config.toml
model = "sound classifier"
dataset = "acted Russian speech (Dusha)"
targets = ["emotion"]
num_classes = 4
norm = "batchnorm"
stem = "single"
init = "trunc_normal_002"
residual_init = "zero_last"
beta2 = 0.99
eps = 1e-08
precondition_frequency = 50
merge_dims = true
epochs = 102.7
final_lr_fraction = 0
weight_decay = 0.1
Rows from block 11 of a small sound classifier, named by matrix and row number. Rows with one number belong to one channel. Each number is 200 + 30 x the weight over its row's rms, rounded and kept within 0 to 999. All counts start at 0.
Before each channel's rows are labels from the 100 clips, of 14976, where the channel reaches its largest size: "top examples" is what is common among them. Only what is clearly more common there than usual is listed. The data: acted Russian speech (Dusha).
# filt: filter width-3 conv, dilation 2 (model.blocks.11.filt.weight, 192x192x3, each kernel summed), inputs 0-95
# gate: gate width-3 conv, dilation 2 (model.blocks.11.gate.weight, 192x192x3, each kernel summed), inputs 0-95
# out: residual pointwise conv (model.blocks.11.out.weight, 192x192x1, transposed), outputs 0-95

top examples: emotion: sad
filt.54,168,231,214,176,184,198,223,222,158,152,237,251,272,191,198,242,201,206,184,196,204,181,232,173,237,164,230,189,165,204,232,229,226,224,232,226,186,198,173,211,152,220,184,157,174,164,235,222,233,201,162,209,182,196,208,183,244,195,200,141,196,214,197,205,232,207,175,224,189,157,181,265,233,226,174,176,201,180,179,160,216,218,147,174,199,175,243,209,236,191,239,146,176,152,224,194
gate.54,202,200,243,181,222,232,146,211,285,238,166,210,211,152,187,176,199,200,242,201,257,164,191,151,195,179,159,250,157,247,198,252,162,192,184,203,177,205,183,245,271,190,217,176,199,220,171,167,186,241,131,206,221,149,217,233,203,238,129,192,204,224,211,174,220,181,245,199,208,211,213,233,198,181,187,246,212,213,216,215,159,168,170,187,237,180,223,234,183,225,163,182,229,146,152,230
out.54,155,197,213,214,158,232,212,183,214,203,207,215,190,191,176,177,199,138,252,152,144,273,179,210,197,224,177,189,226,261,180,201,233,226,186,187,195,184,248,188,199,240,193,242,168,166,174,210,216,227,231,197,215,170,188,179,207,221,166,151,160,159,182,165,153,244,176,165,220,230,210,231,237,238,171,181,183,158,195,197,219,162,170,208,199,164,179,199,211,181,208,257,198,192,156,192

top examples: emotion: neutral
filt.25,192,170,228,230,214,191,183,251,164,193,201,192,215,223,210,160,189,194,206,223,225,226,265,245,188,232,218,219,208,170,205,207,161,169,196,233,201,153,172,263,187,160,205,215,238,282,166,182,223,202,190,149,176,163,169,228,239,223,198,233,180,208,179,166,212,196,187,227,225,267,220,176,256,245,166,137,244,245,218,187,224,278,200,231,192,201,183,204,169,257,179,173,233,250,211,246
gate.25,214,178,204,145,198,186,248,230,194,233,192,208,163,131,174,169,207,194,275,210,175,219,163,191,260,207,234,261,246,220,182,193,224,211,227,190,236,197,221,230,234,175,186,217,226,215,204,209,207,242,225,193,219,238,198,209,170,140,158,193,219,179,147,215,200,204,188,195,185,178,227,193,196,187,213,227,184,210,213,178,180,200,251,207,173,199,210,191,171,193,192,159,231,192,202,205
out.25,229,224,217,266,240,216,226,154,217,217,179,166,211,174,214,191,205,227,237,169,187,158,160,214,207,214,189,230,229,206,163,170,189,227,202,198,242,189,248,147,189,191,206,232,187,155,215,234,191,196,267,216,231,177,174,230,220,243,170,185,191,246,208,182,198,171,234,193,230,229,197,191,194,226,165,181,173,181,211,261,206,164,204,181,176,143,215,188,186,131,173,164,246,207,157,259

top examples: emotion: positive
filt.107,193,199,207,223,149,198,168,160,195,228,182,211,220,226,207,186,168,170,193,180,194,229,242,190,200,211,188,211,217,227,215,163,239,252,208,216,173,180,199,183,173,194,216,211,243,242,193,166,162,184,182,231,228,165,235,137,220,106,213,208,187,204,168,188,227,144,247,216,193,174,211,178,227,168,152,233,186,169,255,133,205,201,254,150,226,210,210,240,222,216,193,176,196,168,157,179
gate.107,176,182,206,194,194,206,199,220,180,172,181,169,185,207,264,210,196,207,207,274,162,206,150,168,204,230,154,178,242,196,175,189,133,227,221,212,170,214,201,220,236,175,209,199,288,181,132,217,194,164,181,163,207,252,249,184,215,193,244,192,238,228,154,187,221,170,211,175,153,246,214,222,256,180,243,176,121,257,194,162,209,193,245,233,214,205,203,223,247,238,233,220,183,153,236,220
out.107,173,244,230,173,259,177,191,202,139,214,179,212,183,258,233,212,233,235,233,193,203,203,179,144,214,198,192,199,247,197,178,204,204,146,168,184,150,201,218,174,213,184,190,190,201,215,218,208,215,212,242,225,243,136,197,197,183,115,197,183,164,175,234,249,178,192,218,165,201,204,235,173,195,197,231,198,265,261,238,217,136,219,234,178,194,212,217,203,166,198,222,187,276,218,227,177

top examples: emotion: neutral
filt.118,230,204,238,169,220,199,227,231,230,191,182,194,201,138,214,186,199,217,165,206,200,217,182,220,226,206,191,211,164,239,203,229,176,209,184,214,189,216,214,181,203,192,203,194,219,210,242,222,197,217,215,202,199,241,176,154,202,216,218,267,210,236,222,233,242,199,239,227,218,164,170,212,233,247,194,255,204,224,172,198,177,150,316,183,218,131,155,233,175,213,196,238,206,237,222,253
gate.118,237,160,173,206,189,178,175,199,172,194,203,163,175,213,171,168,230,159,224,232,176,191,227,188,236,244,195,200,152,200,164,216,139,248,193,175,187,182,164,178,222,189,219,214,230,223,150,150,248,192,148,209,183,158,247,155,197,207,197,205,166,160,197,126,208,192,191,263,234,221,186,193,181,61,213,175,190,213,157,219,167,209,178,229,204,184,200,229,214,223,176,189,245,238,272,196
out.118,232,224,262,243,159,212,176,247,243,203,255,201,199,191,181,223,144,217,199,206,295,209,245,209,200,225,242,157,214,188,215,211,217,158,201,157,171,233,169,157,209,229,186,219,230,255,196,193,225,160,244,212,162,205,198,153,182,152,214,156,209,192,242,205,222,211,160,205,168,227,227,244,149,164,226,247,152,269,164,184,240,197,200,236,167,229,158,199,245,231,194,187,189,183,209,216

top examples: emotion: positive
filt.93,172,199,238,223,173,186,195,214,203,227,223,195,167,163,155,247,194,142,181,191,193,201,228,179,194,158,209,222,230,215,179,265,181,122,202,197,242,192,178,202,208,186,170,286,206,167,194,175,157,249,208,200,180,154,220,212,220,239,194,201,221,133,181,173,198,154,207,167,126,183,184,215,176,161,202,225,208,218,192,229,176,231,186,195,175,188,156,227,193,225,211,193,173,221,249,222
gate.93,216,207,183,175,200,210,239,184,226,240,208,269,191,213,166,191,231,149,221,242,144,194,161,191,194,225,236,203,180,191,210,194,235,200,227,273,142,189,223,251,214,181,212,178,229,219,193,224,238,176,188,211,248,183,222,206,175,191,239,244,194,202,207,212,220,206,195,172,228,186,270,181,201,209,147,180,159,187,197,167,235,165,236,156,206,215,210,201,185,149,228,259,208,171,209,222
out.93,187,241,212,236,269,220,204,162,202,142,190,204,206,205,176,196,211,181,255,214,180,220,196,230,220,234,239,230,183,278,219,197,186,194,192,155,179,284,193,152,233,158,218,179,182,219,218,167,181,149,194,175,229,165,185,175,216,163,202,247,211,223,174,209,214,229,250,199,204,210,149,201,219,230,164,242,211,189,238,180,214,183,196,141,222,247,150,160,224,205,213,163,197,202,260,168

top examples: emotion: sad
filt.28,224,162,193,164,217,197,158,232,168,190,228,151,167,220,189,207,194,162,210,159,141,213,196,204,165,210,190,208,197,206,216,166,221,212,173,166,232,184,155,189,264,226,166,220,199,174,244,221,217,198,200,190,201,195,199,243,237,159,182,199,176,189,122,176,214,188,188,142,227,164,168,182,234,181,175,214,200,171,200,245,235,150,243,230,237,181,248,271,130,232,158,200,207,242,210,184
gate.28,144,200,162,193,230,212,192,180,186,213,200,216,211,206,233,204,217,212,242,154,263,258,181,145,184,210,216,190,223,220,170,172,181,217,154,221,205,176,225,180,143,172,173,218,209,235,207,203,140,248,198,188,181,190,193,186,155,201,231,193,189,191,213,216,178,112,208,202,186,234,171,230,191,193,208,193,202,194,179,145,165,194,235,208,187,189,207,231,193,225,186,167,208,191,154,191
out.28,246,186,220,168,175,235,196,210,191,282,225,182,162,209,178,182,209,226,223,185,208,175,221,174,203,219,175,205,237,180,145,188,178,192,203,186,228,182,242,189,245,193,180,236,244,220,215,191,222,216,294,122,184,222,142,193,186,197,255,238,247,178,188,233,239,213,180,165,185,205,188,168,205,222,243,199,188,219,226,232,232,194,227,169,174,195,187,244,145,179,219,258,157,187,166,188

top examples: emotion: neutral
filt.157,149,193,246,197,221,255,166,229,175,232,163,175,216,218,199,225,152,232,149,198,166,201,197,183,242,200,222,280,149,214,155,252,209,219,264,221,180,183,215,193,244,213,193,204,193,202,197,192,182,146,225,205,180,218,221,246,170,208,252,195,230,153,236,204,235,227,231,179,147,164,166,241,198,192,285,193,209,236,168,175,233,192,217,185,175,200,264,192,179,199,193,209,244,178,214,207
gate.157,195,210,193,238,209,223,188,188,240,151,227,169,235,178,178,193,178,200,230,202,219,196,178,216,233,182,227,266,223,183,214,225,191,183,188,208,179,277,177,201,220,166,197,158,226,223,232,191,228,177,169,156,195,213,160,211,220,238,162,176,168,215,152,194,183,224,199,263,104,259,255,196,188,175,233,233,219,176,190,208,267,176,169,187,169,178,220,196,181,177,217,197,187,169,221,234
out.157,210,218,208,178,187,170,184,206,190,197,199,225,177,162,226,219,199,236,213,201,172,196,160,156,173,137,233,149,233,208,168,205,173,205,202,237,213,177,204,226,200,211,197,170,196,199,161,198,209,241,192,176,188,170,136,210,152,219,199,192,179,207,178,239,193,189,229,226,227,272,198,161,218,238,265,247,193,153,182,245,219,226,139,221,234,144,244,202,187,217,179,188,210,256,230,166

top examples: emotion: positive
filt.133,188,224,198,194,186,236,183,202,184,195,146,249,228,200,214,173,179,252,149,171,220,218,180,203,159,189,188,225,116,155,193,210,184,219,243,199,205,203,202,161,253,204,206,198,181,211,189,232,195,234,195,211,175,217,223,224,168,250,169,201,192,175,195,134,195,177,188,185,166,263,241,255,204,176,188,202,245,258,200,230,235,213,219,133,210,235,246,198,220,224,195,168,161,212,173,231
gate.133,229,200,218,199,230,235,177,146,223,126,173,200,159,232,282,212,145,165,171,270,229,228,156,194,212,152,182,216,201,184,204,245,204,212,198,230,207,189,185,188,188,202,175,158,205,148,229,159,171,215,176,169,183,189,197,168,263,234,178,179,211,218,184,183,211,245,168,187,226,187,161,192,157,222,180,230,176,256,203,201,192,271,187,209,253,210,181,164,178,237,240,245,203,218,180,183
out.133,165,193,154,220,193,205,219,225,223,230,158,213,207,202,215,207,256,89,199,177,160,177,194,210,219,186,143,214,242,186,194,213,209,196,224,200,203,191,248,248,241,209,238,217,218,257,157,196,176,161,218,127,226,201,186,190,178,206,207,164,172,198,221,158,202,196,226,221,190,189,180,250,153,259,134,219,190,228,234,247,215,205,234,183,154,265,189,210,129,197,215,154,193,160,247,164

top examples: emotion: positive
filt.177,233,226,198,215,257,260,189,243,186,214,188,239,222,205,209,197,232,207,255,178,232,188,221,167,189,187,204,200,215,200,269,182,216,183,206,158,183,156,198,171,208,186,242,179,249,130,242,239,194,192,194,209,145,240,219,201,189,203,211,182,195,191,228,173,219,183,241,213,226,217,261,283,173,224,204,205,220,192,158,206,212,209,190,202,166,205,197,216,224,183,188,189,182,185,207,229
gate.177,217,194,247,199,221,192,187,210,128,180,213,241,251,161,195,210,205,177,189,231,222,154,208,131,244,188,184,190,184,226,184,258,254,166,208,167,157,239,197,166,205,154,195,202,192,199,230,167,244,187,201,201,175,158,201,132,196,231,236,222,216,190,227,199,225,225,172,182,229,266,245,199,158,239,147,215,164,206,215,196,246,189,214,255,237,216,189,211,168,173,160,195,239,221,223,167
out.177,133,166,140,240,133,204,135,196,199,118,202,243,178,205,183,240,157,201,173,193,176,186,233,204,189,255,175,217,179,133,235,186,203,227,153,184,271,227,219,187,169,209,224,211,172,218,209,210,205,185,209,201,174,178,212,211,240,176,190,183,191,181,171,177,175,178,222,179,201,220,211,147,237,206,181,203,188,218,193,242,196,212,229,185,173,187,193,184,254,221,168,217,194,206,201,215

top examples: emotion: positive
filt.124,260,200,218,206,217,158,154,222,164,188,169,173,238,253,188,176,175,213,203,245,142,143,196,176,200,222,242,215,171,157,178,200,192,193,196,230,177,232,217,211,186,153,222,199,268,224,186,195,125,229,163,157,193,214,155,158,183,218,209,155,189,168,265,224,169,167,224,197,148,171,169,244,187,223,160,179,224,210,219,179,145,187,179,210,218,191,219,214,233,248,185,178,230,205,171,183
gate.124,188,208,200,232,163,211,228,192,186,180,208,204,214,146,150,169,159,182,152,154,189,158,197,192,223,201,244,152,230,216,175,193,200,161,256,212,180,206,210,169,169,195,171,221,191,222,215,124,192,170,243,159,215,152,203,163,194,192,181,175,290,225,151,205,177,219,213,213,227,179,176,196,174,220,188,189,156,230,228,145,215,247,225,217,215,202,168,169,185,143,234,234,212,186,229,249
out.124,235,259,248,167,165,177,243,241,225,184,271,234,186,192,221,203,207,269,225,181,245,188,225,192,182,162,197,224,200,218,166,189,173,203,182,190,200,225,198,218,196,227,227,203,195,273,212,208,226,173,234,163,204,146,191,231,185,265,249,261,180,158,175,199,203,195,222,227,211,217,208,205,184,181,242,240,182,231,192,260,143,256,204,206,211,218,233,179,216,228,157,237,200,178,218,230

top examples: emotion: neutral
filt.188,212,157,236,263,182,216,265,256,237,165,197,224,164,166,189,230,241,231,194,191,170,210,191,183,195,250,206,149,280,194,172,227,205,196,190,194,226,210,200,145,271,179,206,170,210,278,195,278,239,219,203,192,176,213,195,138,202,234,247,216,193,212,157,181,252,173,229,204,166,189,147,214,193,181,207,167,175,167,195,212,186,265,190,189,219,204,217,229,200,177,186,145,225,168,198,219
gate.188,202,183,255,172,197,212,202,201,221,165,221,194,256,241,210,216,196,196,153,237,150,180,141,217,226,188,260,225,186,178,152,199,181,216,226,199,164,177,193,243,163,191,183,181,245,230,191,227,225,218,146,246,217,230,212,221,173,207,169,189,184,149,176,234,257,170,171,197,138,222,250,180,140,148,212,204,202,211,213,189,162,175,185,207,178,177,197,182,176,188,149,206,189,191,217,184
out.188,209,208,188,150,231,239,187,175,232,196,111,251,231,191,176,179,183,184,188,244,204,157,202,178,167,238,178,181,201,191,191,182,168,198,184,209,187,246,189,195,144,233,205,189,221,174,209,212,185,192,218,158,202,211,209,225,182,237,200,176,200,202,212,183,186,203,222,142,180,201,108,208,142,214,200,187,230,216,205,215,220,183,160,147,180,207,178,230,175,175,230,197,208,198,170,250

top examples: emotion: sad
filt.153,207,178,233,184,241,228,240,272,195,175,188,242,210,227,180,216,178,238,224,177,221,228,220,183,199,188,214,130,226,200,220,208,171,242,221,228,201,170,105,225,195,205,194,191,225,225,211,199,222,175,231,153,181,183,217,205,235,220,196,185,159,251,238,169,141,237,193,177,224,227,177,204,148,154,175,200,192,243,208,192,247,238,225,219,196,227,190,207,197,205,177,183,173,197,221,187
gate.153,184,210,203,229,159,240,186,160,161,188,237,240,207,226,164,175,202,204,213,208,206,110,223,224,219,159,197,307,208,248,196,210,216,213,201,207,194,207,219,203,217,219,215,259,208,172,217,196,190,216,185,212,216,176,213,217,202,240,207,183,169,145,185,154,190,171,208,222,212,277,200,212,167,145,206,219,240,241,217,187,208,152,150,184,238,203,164,194,281,240,183,206,142,202,159,224
out.153,165,128,187,183,172,173,183,143,198,180,209,175,172,209,206,207,234,156,168,207,246,199,215,160,246,142,171,237,245,198,208,209,152,156,195,186,226,223,225,142,149,201,190,201,160,223,218,193,183,179,178,249,205,124,212,232,226,213,229,198,199,228,213,186,219,229,246,161,199,174,187,218,183,208,202,196,206,170,186,185,203,161,131,232,209,208,206,159,220,162,153,207,251,189,191,246

top examples: emotion: neutral
filt.0,169,203,165,216,276,227,234,216,235,215,156,189,186,193,167,177,243,234,237,159,167,242,236,247,217,192,172,178,185,169,174,230,201,221,217,190,207,153,215,220,209,181,224,286,184,236,196,233,191,118,149,192,178,226,200,181,208,161,167,180,139,180,178,185,212,259,211,244,190,223,252,129,232,165,237,145,248,135,178,196,167,155,196,180,205,174,183,227,184,236,186,159,185,191,174,228
gate.0,222,166,234,183,194,231,237,198,221,214,246,186,268,222,167,178,214,193,189,212,200,248,143,184,242,218,240,228,161,186,189,195,198,191,230,187,186,237,167,218,204,198,248,203,195,225,241,223,231,178,197,206,266,207,139,196,224,219,249,225,189,205,171,211,233,231,239,166,228,208,244,198,242,141,254,199,146,209,200,218,197,191,217,207,187,206,172,180,211,234,216,188,166,159,192,231
out.0,197,186,188,208,193,241,207,233,204,223,230,200,196,155,174,229,221,211,213,231,238,157,195,174,185,164,185,193,229,245,218,160,242,207,226,185,256,187,205,207,152,208,245,143,238,261,197,186,214,154,242,180,173,188,200,124,208,178,200,176,238,150,218,202,199,201,214,161,223,206,207,221,190,218,177,191,195,142,174,231,203,223,243,207,189,254,140,230,169,171,193,166,211,206,198,180

top examples: emotion: sad
filt.152,177,158,159,191,178,195,184,205,200,212,164,200,220,193,244,276,246,260,206,174,216,193,184,214,128,204,164,206,186,192,195,215,162,195,217,209,192,197,112,189,186,196,139,171,188,226,204,214,226,235,219,198,153,245,179,229,225,154,254,222,223,204,204,163,208,237,213,189,154,183,193,181,144,192,242,218,127,225,210,157,132,233,220,141,222,150,194,209,203,250,215,211,200,200,156,208
gate.152,157,204,210,220,186,213,187,183,163,186,226,194,187,194,216,168,186,209,144,206,196,286,230,211,194,181,187,242,190,149,186,220,184,206,223,190,168,186,251,210,201,193,205,196,198,186,205,227,154,185,204,229,201,232,225,262,196,239,200,213,200,185,210,151,253,200,205,219,168,152,169,206,199,168,171,210,212,187,174,245,219,232,182,161,218,213,207,199,197,216,118,172,207,221,238,159
out.152,192,222,189,243,188,152,234,207,207,219,208,238,208,266,216,185,216,241,292,212,133,198,258,198,222,205,200,204,237,192,188,163,151,182,196,166,220,207,230,142,209,197,193,255,155,236,187,160,163,226,189,183,222,219,206,230,210,214,162,216,143,198,154,237,228,216,143,190,180,236,193,183,182,202,218,204,216,187,255,193,221,253,173,180,235,146,244,202,235,205,192,179,151,178,233,182

top examples: emotion: positive
filt.100,236,158,229,168,213,213,209,195,232,182,210,184,198,196,208,214,189,215,203,189,240,197,166,219,181,233,181,167,178,147,210,223,188,231,191,166,189,155,193,236,183,238,170,173,253,239,217,177,242,218,135,194,189,233,186,246,183,198,231,233,154,187,189,201,176,180,224,208,220,219,248,209,261,189,218,226,228,127,147,207,201,202,141,180,217,222,206,174,215,215,215,134,201,260,247,247
gate.100,212,173,229,191,199,230,190,202,199,167,203,194,200,203,251,170,161,175,181,228,221,220,237,108,211,192,186,226,205,174,226,196,195,262,222,218,206,232,165,186,224,214,171,166,218,194,265,211,199,161,183,195,232,200,197,259,227,216,217,191,241,165,154,204,222,229,160,253,225,123,197,176,231,118,269,232,211,174,200,140,168,171,173,214,185,194,187,230,164,172,257,200,230,249,178,207
out.100,244,248,207,240,244,207,203,206,161,160,230,185,192,172,193,181,205,261,187,189,251,206,175,199,218,182,248,213,231,192,240,192,226,196,140,203,198,176,168,166,204,200,196,178,170,167,205,211,202,176,168,164,180,170,198,213,170,180,218,206,186,206,190,178,224,230,184,258,220,199,200,177,165,226,226,163,177,216,234,192,202,195,223,254,157,227,188,221,231,260,190,193,194,201,161,174

top examples: emotion: neutral
filt.43,211,218,142,212,236,200,170,190,205,167,164,167,161,193,226,188,245,191,207,186,220,153,223,174,215,180,225,222,215,238,168,187,240,151,215,256,193,171,247,203,153,245,227,194,166,204,191,187,188,212,136,237,179,159,230,205,209,196,201,287,176,174,177,223,186,184,220,241,200,207,194,195,223,225,189,222,163,198,202,182,168,158,223,238,177,166,189,214,209,204,201,196,158,238,227,215
gate.43,231,192,214,225,207,227,231,185,206,184,227,215,180,203,197,220,205,254,163,146,156,227,218,197,201,203,277,223,159,145,224,162,174,229,214,170,207,270,203,210,185,175,197,204,239,224,197,213,202,236,234,191,244,189,184,219,188,211,193,150,219,233,198,157,248,200,215,145,130,257,250,216,159,163,173,200,147,172,191,166,184,258,199,190,138,185,216,210,235,245,149,208,220,186,216,237
out.43,259,202,220,214,181,236,192,191,177,176,187,216,203,180,133,225,273,160,168,237,259,186,216,204,187,231,201,231,195,166,206,169,171,140,159,174,244,175,192,167,245,176,178,184,244,174,203,173,109,216,192,224,203,196,250,185,178,215,220,215,250,184,116,187,210,136,237,179,203,140,241,181,194,219,207,151,199,166,187,209,161,209,186,207,201,180,225,201,238,188,229,224,216,230,189,215

top examples: emotion: sad
filt.80,192,176,206,175,214,188,229,264,224,227,218,203,240,148,188,266,258,167,190,195,205,195,173,199,185,220,246,168,207,155,200,207,204,253,181,214,199,228,156,181,207,182,189,189,252,202,209,198,223,193,201,190,227,194,177,170,273,254,163,206,212,190,176,198,181,157,241,205,182,201,191,245,181,218,223,196,180,221,210,196,193,196,229,139,167,225,192,210,219,211,214,211,187,170,204,181
gate.80,214,171,118,246,161,174,199,191,193,170,156,164,197,188,198,171,200,263,222,156,182,197,239,185,177,230,271,223,192,211,230,183,192,193,213,168,170,239,229,254,195,190,231,219,182,204,177,226,179,154,170,170,229,211,186,199,172,201,188,187,199,240,204,205,188,176,166,177,218,238,149,193,220,174,155,179,234,143,232,255,240,193,190,197,188,195,258,231,197,170,169,234,194,199,253,256
out.80,169,214,193,213,190,224,205,240,251,211,202,163,205,170,166,205,191,206,254,189,220,189,258,196,236,212,208,159,255,170,167,158,216,154,164,170,181,245,208,198,245,193,166,224,173,216,207,197,219,241,154,152,211,194,195,201,221,198,257,225,174,207,222,183,218,210,200,181,195,203,197,267,268,216,174,166,231,151,196,170,180,209,221,259,197,214,199,160,183,185,167,206,161,158,180,263

top examples: emotion: neutral
filt.83,234,155,216,159,271,164,186,166,183,195,200,208,247,200,194,172,162,206,225,210,263,219,201,216,159,229,241,257,185,143,226,205,202,228,217,147,174,238,213,206,184,233,221,169,170,204,208,246,218,229,217,191,218,142,245,175,211,243,201,197,192,188,181,224,220,199,230,243,221,179,189,172,208,255,198,244,220,213,213,157,200,210,187,203,178,195,235,232,190,212,266,138,180,195,157,230
gate.83,209,220,191,208,230,142,231,235,237,214,265,221,221,210,244,185,237,222,219,239,189,223,159,245,181,262,187,217,201,204,223,176,161,200,252,219,205,162,221,278,159,189,208,254,227,192,180,225,171,239,162,175,221,219,254,183,186,200,189,217,191,194,236,204,212,167,233,251,174,183,216,142,206,206,214,227,202,202,223,214,193,150,224,235,216,200,196,200,226,252,163,219,193,195,182,238
out.83,179,189,193,246,205,248,188,211,205,206,176,173,216,212,236,208,214,270,172,178,157,165,169,171,155,242,240,211,221,173,171,175,204,227,237,193,189,174,175,172,224,182,211,210,178,201,180,236,177,156,209,250,172,132,181,143,201,223,199,229,229,222,224,183,183,202,202,146,182,235,235,228,146,243,160,248,189,182,203,245,166,142,154,215,224,208,218,204,191,144,186,268,166,251,224,206

top examples: emotion: neutral
filt.167,230,177,186,181,239,217,164,168,240,197,192,214,135,150,142,163,214,183,205,238,228,184,208,245,249,161,232,188,188,191,219,245,125,165,185,172,126,144,181,221,214,204,209,233,213,222,206,184,229,263,204,170,200,209,272,220,210,192,200,207,182,186,213,168,221,269,173,218,195,210,216,143,210,206,214,155,181,238,249,157,182,201,204,210,230,242,191,252,157,171,236,191,212,193,232,219
gate.167,233,210,244,200,186,187,222,158,189,204,212,199,213,214,182,234,153,188,195,260,168,247,224,178,223,162,225,216,157,234,204,129,195,156,173,191,197,171,164,196,174,188,186,214,231,213,234,211,210,218,213,173,199,262,195,188,202,222,196,190,216,222,217,227,172,170,212,208,166,211,233,226,266,190,219,250,241,207,180,191,189,203,151,206,186,184,244,196,199,210,193,164,187,176,171,223
out.167,207,230,213,219,229,234,141,185,198,191,183,240,221,213,228,201,158,235,204,184,196,197,224,233,158,168,176,222,207,154,151,198,208,176,186,174,197,229,193,173,216,175,250,165,231,152,201,192,203,203,150,160,193,145,214,223,178,150,156,188,243,143,137,180,192,196,223,227,212,150,170,199,212,132,214,174,150,190,174,201,172,223,204,154,187,210,200,251,192,114,279,231,159,176,202,175

top examples: emotion: neutral
filt.95,211,202,193,223,256,197,237,225,225,236,196,190,222,181,206,210,272,202,214,208,212,210,209,206,201,207,158,183,196,183,243,254,259,182,195,212,182,210,229,173,228,216,207,242,174,226,206,170,242,236,226,218,172,215,201,146,252,191,173,225,222,222,190,210,173,192,149,132,201,206,237,210,203,190,110,201,208,222,207,206,226,201,199,217,212,199,178,234,229,161,207,230,225,191,174,272
gate.95,248,172,215,172,248,178,190,239,195,155,183,157,215,192,189,172,195,181,232,215,172,206,199,221,234,206,186,212,221,205,214,168,205,204,216,213,182,231,213,208,199,189,203,193,214,185,206,179,183,164,184,216,169,197,205,224,216,184,230,160,214,254,224,199,166,194,192,247,158,222,207,212,156,157,238,229,211,179,203,192,147,191,177,250,191,137,180,162,207,270,145,144,219,209,171,144
out.95,200,205,163,239,178,97,216,229,244,199,193,190,256,212,138,254,234,216,214,166,189,174,259,215,235,146,150,135,211,151,193,247,203,182,225,182,196,243,207,193,197,170,210,171,205,181,188,196,150,225,250,174,235,208,191,178,222,233,196,224,210,211,215,168,175,205,203,169,217,182,213,177,163,167,206,240,185,154,195,196,181,246,178,185,192,201,240,158,209,177,196,161,206,201,181,168

top examples: emotion: positive
filt.84,108,218,221,171,206,197,244,198,273,204,144,179,220,184,214,175,222,188,184,160,229,201,196,174,234,177,225,184,217,228,241,219,216,230,231,190,224,202,152,212,215,239,164,200,173,230,226,205,196,230,215,243,219,199,213,216,194,201,231,193,204,230,172,238,241,163,212,240,212,229,206,188,215,192,225,174,225,226,247,191,211,176,257,203,185,184,237,233,274,155,268,210,216,137,203,197
gate.84,204,153,200,174,197,189,239,169,154,223,209,223,238,174,235,207,173,203,211,198,192,194,207,171,181,211,168,250,165,197,212,188,198,176,254,180,244,239,194,228,209,167,160,188,231,164,211,207,201,227,228,158,238,208,190,226,132,173,186,176,228,195,166,179,214,221,205,139,244,199,194,156,210,205,192,122,189,226,218,192,190,181,244,152,211,233,188,257,177,207,221,177,238,208,146,199
out.84,192,190,191,235,192,222,220,243,185,187,196,169,215,215,180,195,227,179,267,122,214,208,158,180,217,197,200,187,199,196,162,182,217,210,184,216,190,226,160,192,231,222,178,185,214,139,173,171,221,215,194,232,242,220,210,158,181,187,227,201,233,180,187,190,220,220,218,241,213,213,212,232,190,211,209,200,165,191,158,224,245,199,138,228,209,213,186,136,120,97,225,231,229,173,258,179

top examples: emotion: neutral
filt.1,203,197,144,160,187,210,192,220,204,225,163,243,190,209,232,205,177,181,200,156,199,219,236,250,196,212,216,178,235,221,161,199,203,244,236,216,201,214,162,187,214,192,205,213,190,182,228,196,190,173,202,143,175,192,168,189,210,218,183,223,167,190,180,185,141,160,181,177,161,195,187,140,239,157,202,232,160,133,176,216,143,171,254,199,231,189,218,243,151,224,177,195,209,188,214,211
gate.1,155,240,208,201,236,220,189,221,242,176,225,228,172,211,176,260,209,184,171,267,242,197,185,209,226,241,241,212,102,199,176,195,214,210,241,196,198,191,192,219,148,169,142,211,292,207,186,251,179,209,165,220,236,195,192,195,166,176,182,200,198,203,168,167,231,165,237,194,189,241,200,266,174,240,225,137,176,230,144,177,138,197,217,204,194,176,229,202,214,214,198,185,181,156,190,217
out.1,155,187,211,274,233,203,263,129,120,242,224,243,215,177,125,220,177,206,243,269,182,212,156,212,234,202,161,253,186,206,212,240,183,218,177,205,162,178,208,200,225,207,186,178,159,206,245,175,209,234,208,230,178,235,183,204,175,175,233,201,212,178,207,212,231,201,192,246,171,232,203,213,186,203,243,178,221,179,228,209,219,136,176,172,189,187,207,250,219,197,202,168,199,212,198,187